A small class-conditioned image flow-matching model, trained from scratch.
Training: muon at rate 0.0043, 19500 steps, batches of 64.
Rows from block 8 of a small class-conditioned image flow-matching model, named by matrix and row number. Rows with one number belong to one channel. Each number is 500 + 50 x the weight over its row's rms, rounded and kept within 0 to 999. All counts start at 0. Numbers have three digits each.
After each channel's rows are labels from the 100 images, of 14976 (inputs lightly noised), where the channel reaches its highest value: "colour at peak" is the nearest of a few named colours to the mean colour under the peak. Only what is clearly more common there than usual is listed. The data: crops of objects in photos (Visual Genome). In brackets: how many of the 100.
# convs0: first 3x3 conv (model.decb.0.0.convs.0.weight, 96x192x3x3, each kernel summed), inputs 0-191
# convs1: second 3x3 conv (model.decb.0.0.convs.1.weight, 96x96x3x3, transposed, each kernel summed), outputs 0-95

convs0.95:467564507595433489465496495464485458468523457488496531444499464472504439487501514378482515546524537528472458512516510499504556504474508512533522517502458518453540472496519522525470475486501500498479540489502540557487503563503524512524590478480475513558500505514471523517571511511475512454553593503486342541548575613504479527437521433437522653299615425544531517476452466501572555519469519487520561460538573496572534577524457492511486487429618530430518508557504561453641536522499507497424454584391540373393417466538475496568422512556508463457459521493453554559476553510409528559
convs1.95:500443513560503467463511565550496534456529601581515649493509523502597488519522502411399513540518451462431482472423522526556547465405507382454527521494513528456514513540535524548430466476570596547549485469592530502517488575475564461548402442452448522517450456476472467500524412556492452497
colour at peak: pink (33); white (26)

convs0.79:467590466470485502489497499525477509486516529476498526453496510517479491560500484512498493475484545491466500510455496503497503491457537494503544481457472468547519484485501513474492468461520505475471532510510481527502507483504492503469480453540502444490471463519439502525478502470473439487522423458425490405511620388461541396532451502417550509471689546515484408427443492509416501562503321505471492514493572495475408618414437553509493453516446595555510499574534508537489458456481402426528451426388566472621475377479494521589498608518530449485487497464346515496360484423601490527
convs1.79:430456466495473523523531485458488532412409554476514408600435518536496507545543455455517510489528559423572544566466475475416474468498492477532492507510406562445567472540401565478535446513472492396539493489420584482481505517507489502437484370568425501488497490548441620422456503550527435451
colour at peak: pink (34)

convs0.41:526499536508535520469501501521540475493521534477501533494501507508545506487496552419482508546548557543495486501597517522498500515552518493508496486530454440545462433523490540435514492474548497485525474482492467496459539546499504516507526511489512476506486514493572507507466502533518503484445514588510501538533482524555470532518568439483397499448615508308483538571528471447503467496595625540498530497488453526528558350489508469520523543553469603586555502544500479518577540520515483446516513469542558186513505557513493491503513518525460507533257520497493483442578513506468440505
convs1.41:515519506484502528584524409556511543412527488535445464556474457493532530506532473471564460389530510418594512439466458425462498437534497437515415450462483504495493486525565473496516399557528524532526509484528422362535451498491523464540483412577478400510537502584442479569481548489551391408
colour at peak: pink (27)

convs0.85:474464460486507550545500497488528526529556447501519496539499525519460526583500501572539492532524482481537499496530512457499429528554462483529512538462503550478517544481574529580451487520526500463542546520483543570476429474501498505430499449413522471566530470464541470527498475492498464470485638537492510498465504442506500479550533549550638510402554446469405415573586585375536519448449407558384427536483638458449478527564515477543508429553680529436520439497428524477552542472537436497494497522557406429526574438581517511654555549503588517488453532532524468433528549535433547478
convs1.85:547479637489442521512547498550564390547498458501438519537449462466543396427547526505454512561485474359480528501485556485539575537475515489504516515514525591400516498567406510444506489547405508504509501494484446555602528542583529454432458508433516517522535486514455519514525509537507528353
colour at peak: pink (25)

convs0.8:461508524526493436532481497496529539504480515556511550489500529538489521570497506481495522513529473456506513499521488498498482470536392516490553465507451501490488509517495470466552495483529500438558501431489538544493517504486475532565482497465472478527451522493528450483540499481458508511491532519579428487523541489518574545457414579533565500488466499454482606568531572312518473474485536621552552461692563598479545416499512665515567426539418488477447340450427452477444510488555517513532476454568559528612574575467555527471426496448504502348532382552521579499454530532528541496
convs1.8:564628526523439457527531449506517474498553469510480482464463468449515549530565542534543566555471489512570572546507515589495539490479573587568496455467506505574428480515507386449446482484512518507580494347536572532454539528502470517532518503428483515385473532515488606471483443597571550442
colour at peak: pink (31); red (29)

convs0.73:506484512518508549485497503510486462504447480486478558526498480481471487515499480575493494491495475514466457499485475467499530511442522496467472444445466436501449414472452498467510551470440500506444444539484534449448491495522536515485480516505486527529489499479444515486500519542473463499492443470570414492616491476453531447552453546487652485465427404482479497579446563612457491412471483512509477446349618463499443439542553514459492537563285559474476640564501491486487465532458527560555537468454526486581501523395611428578453440518668577567571547489501497538568436505544576539
convs1.73:416476430417498485548566532493526424532324550544472444438542464493446444503470499426421505567438518462425454468507503562479434534539484518511504535460447514442539418514503440568483509564477447517530507547464454588420543482532497546437461573544451475542460543506472615563477537429470453504
colour at peak: pink (37)

convs0.37:540500518509502544526493501549527526527578493467497500512500492498518504478505534504508499533513510504512519513518508489502510517483551483520465528503521499526508537442522498547485496525512494517527500496499465585498487470476518513509499497516576525513541504514448562539517533504559515512420358439512730453511519484517498510504493562524495389544531546556520442544518489539560515471500368550616483509520545549436605646358433584513377489503535469466577575578596539620469478418502416477465525523443457518608501514486510551429564565443495703566576435492488511504484534472526440508
convs1.37:503499427494547539585500422499415470545517552495403480462536533494460640552619478518547520461492519416544497513368431471495526423547480455592519514561537440499555389479480499503537459450494473476522484519421429510483518438508457487414487478487561524533472508498520412519476576523382521499
colour at peak: pink (37)

convs0.58:451516451482452475473494500453472487459465488506484502470499463457483458493498492526494506480480473500464474496472486465498476470458470504499477466457446480484462451441447483457536528501463501447525450505503520553447487477506505509485464495489488504522525509485471482510513491479497489534606400492566505565487458415500432453507468485520425460509496463458476463585466429358557503321493511521540468433518455601522518419454476522604598701362441562537555410429481456551423468407581571419483408518453415557518468475463547493352534524577431522422499604412437531493472420534480467521
convs1.58:536404510540488475464387452529540544474502485442580533399514460544482513425501434444534385453449405511448467499547515567428497491514447444459536530478531431553464575446490496476459472544517548469452511496457448550604415525446556456475441470519528547442466489415495532394460472427411499473
colour at peak: black (94)

convs0.19:484527439522499512471502499507485471469449474466496450460502468497459469469494467488472495438468468433446467496431446534499476454421339505461475480451471470505495486463462461503532553458460499508464478487494481488492497520511508498444491534477477497506534492508466513531502497485489474461452426472472469553631503502535534420432512514439347505377538616509492464572504411427534441451524657572433416539504518585436476512477466431542498508414555473450615476410598462498441498434554441512468458460487420538458434571515446511410543468487513468420518499411488377533429493641385550542
convs1.19:595467506516541433530461586539497569419505555422484542385463479527485566488495484546547445466436438512378536508544406506473461483500538552419541500518455525545483614449518437508510393562521477540410522544469499463462506494435525476465510510507443546498429571459586446442527397452486466494
colour at peak: black (59)