config.yaml
horizontal_flip: true
pixel_unshuffle: 2
attention: true
muon_scale: "match_rms_adamw"
batch_size: 64
final_lr_fraction: 0
Rows from block 8 of a small class-conditioned image flow-matching model, named by matrix and row number. Rows with one number belong to one channel. Each number is 500 + 25 x the weight over its row's rms, rounded and kept within 0 to 999. All counts start at 0. Numbers have three digits each.
Before each channel's rows are labels from the 100 images, of 14976 (inputs lightly noised), where the channel reaches its highest value: "colour at peak" is the nearest of a few named colours to the mean colour under the peak. Only what is clearly more common there than usual is listed. The data: crops of objects in photos (Visual Genome).
# convs0: first 3x3 conv (model.decb.0.0.convs.0.weight, 96x192x3x3, each kernel summed), inputs 0-191
# convs1: second 3x3 conv (model.decb.0.0.convs.1.weight, 96x96x3x3, transposed, each kernel summed), outputs 0-95

colour at peak: yellow; green
convs0.28:508484559489492498494507501469500490492513499472491491507500485488501494500500502541503507496497512461499503498507495500501502496504479506501499507495504499502500506457505504498485499501498499498499498493502496546499501521503499501510482499491505475494490498497478503501498498485488498500467521492503508497504494508492467513512490507515485508521498550512566504498595483559502502498498535516529503528395487505497492485474465446468503487516513470514402561448512584538482530512484457510435457498470448511493539527500511504536478552510507478506517560461474485479513526524496538478
convs1.28:522496505502510485525497484493462487443505515495461507504507487501479504483517469500500509513517472557471556498541528507462494542440490465495499482529490511489507468492529532500501489506523522470505508527531522471528498478450488418538543539536496504485485508499489484514494488502495522541

colour at peak: red
convs0.7:515535482510513487504504500509492487499493491497497489501501492506487496539500489485491493497490484480488492503482477514499525485493486500488513480514487504487500505506499494492515509489515499499475508490514516522524484530522496486518531490517477491511527500504487500509492497504494482482520448524552460496500453463487515512558541457518457505496487479507562493458446483553485533530488497538539547498548527505510500511484515517497489510523494521481512532519530459501591548523485496526596486483470554520482474525542509492442538470585484488459470466500513493492536460474484499501
convs1.7:515520458459494505508538497521491505510509483495503478487513498446519515511512491468488505535506509484520511483452521496524546499554491497506522489477539499515470465476542490542501504541499528503518525483464535474488531515519462474550497464527496502446504479490530448484481493561486505484

colour at peak: white; pink
convs0.92:480506527529524568491500501481487500506514497452512528488499484491495498507498512519496510497497476476489492503523494507500501506499513503517485502486501496496501508467505515502497518484505500507469499521483510587449503527495501490469527491510504501506522512507501520473497482491497497503514529470494511538435445510496478505502539544520473480402563486487546516587518526504566516523517581455479516496489510516530539494506501515485484496510493529544455470512546493486476465528526501544489502511452518520459513497459486481511499493512522468518479513477500507513493505486525476515
convs1.92:483494514538498475469499485536458489518481532495512486467494449494478489516480495524484488488489491479457514507440523526504474471490532473540534517517509501507498461478487549458511484483531567458469527493539496548521528502505521485480479491460504502523528474509518504488506521523534531484

colour at peak: yellow; orange
convs0.12:532479499498492520498502500492519464484473488493493517505501482486502495528501488532509501495493527527489517499480478527500496504491533502468517502495505502476483493525481498504466524511470499503515487546511505456515534501507502510494474520521494510510515504496501496490499512498491489496520500518508444506467515521541499502472493531488495531460480544471488469515453482479523584548503515523542524562518523522499487481434505549482518506504509539496515530463563458514489476500563540519529464471507479540464468508520500497502535482505497434507487579517466526481449447498492545481
convs1.12:479540490569457497443499471537510502501511511462500497490477455519509498533489474460502488506514507551502511499452502505503472490495514498491513531495507499530482512524534458499505473503507474537515484500545545538479517465477553513520528503485525516495549533467482506487511475526482522527

colour at peak: white
convs0.27:497474490502467495489504501505499493504510504489503497485498488506497500511501500488501500491494527485498486501523490496501519499512494501512490503469496500545510493485505516512502488493493501493486501497502491524494518508502496487510508490498502489498499500491496505513484498492495494490527510412469512469418538550488521506534508519459474483499519478483513483578528481499512517491520598475469515477479535515513532514466494492476454478482468494592495512515505524493448519525510511538453485498491530441481513449530510450491557499499467462477507498512496504522515511545612513488
convs1.27:510502491488471455479501512515489491492518516530492457496479504452508490536472491513509504541505548461512475493507485512428440500484484505481488530518515479474491503521523476511509500476439503507423496480484529524493506490504504550539500471483497495503466494476466521555507470497517500472

colour at peak: red
convs0.62:494449511518517494499499500502505500504516495506506483501499503502501501503499501483498502507519500505506498498502510502501493506498469498508491504473504504505514512498509507513507510498495500497483514496504495498477491469496500496463521491486532468504460498495486503476500489490529493493498474496510498560489506506518523515477482498515478507497497445499538492503545562466486423508496511534493568503483503525487510509474479492530512470527504483506356458499533519519505524444505520495568503480485492506514494510489485511487501498337506495448516472494512482504497501515509513498
convs1.62:536513488462493497497507514466515494506498523481509482490480536549498491461483473481488507491464513572469495437452504499463501538519515518503482499495514484584500481524506514508475496502537499495500501514544499498485518527524489478559494487505496483546509520479499503480451471533479528488

colour at peak: white
convs0.48:497538479484447401494493504480497499473510491510502514487499487486546487518500508534505499490514500494510498500499508490499530494514495497512511498475477502497506508493504493505491490498482500509503505462512490479509504538512514523533494515508483479492508512504515521498535498503529522509517556526501495478508462506515478492516513524515480519529503509521505503537475383513526578520490507495465436493560479512515500498463507504459490524503510490476521475520474506502461535511523524510415501531490466516506508498502526482519512474537503493571523579513500495509514516488483435514
convs1.48:481508510486505538486515531498531525498515497517518496557503522489496512509466508506473499465518517475488509481492501466532488499524530517516495500514524482491538487513491522491498478490551531482488495524421485491574487490532459489479475493466521477588484521500520522542497479506489510465

colour at peak: white
convs0.14:494489491504496507488499498506506487488488501496499485495502487491483493508501503485503514495496492530496501498510486490499495507515510500506482508499490502503493507514503511501489501512492501515499483493498507486488481508492500496481492497483499493493507503492524498494496497473492501494488504516512568502497485527466482464473492502472501515487459520495489457522472493499481499487500555498493493504508485529438548574501456527495453499480502474572525497516505492463502450483508480509533500546545513531489564368453524474530509526447511429480450502486488508560603546493475493503
convs1.14:479500538519577522515519514518466477509532504508495479504519495524462488550507514515486497480483496486522525488465389468487522533520523487534453548539495500452505508498487496494476501515504497464498506492512527535490497492509503531483471486505529537484488492486517520500496518504478519509

colour at peak: yellow
convs0.47:498547485537505455501504500484503507501535503501493489501501503501494504499502509435496490509504507508502497501510506527500504499513499501503499506514483498507503498499509502498497500492563500501461508436507509525482511512502497503518519493490516471465497504502499502503503504479497499500485530500508492546472497509494521495422469512502473500498504479511493483488487512551493501506496516524516535505396505525498507508458472436500512532509508509514330508492542462517491585506510460513489489487497456500510499506512493500475510524507527492504504524436484506512488515492505510500
convs1.47:506466481522495499514537518506520455504479502446489479506472485525488519542488511481509506480474494489492552467534517508473483516518511465477510479576543487505504451520461511490501543491499466488549509510502462509520521504485508459518527552490475498494501475520526500496474495485483566506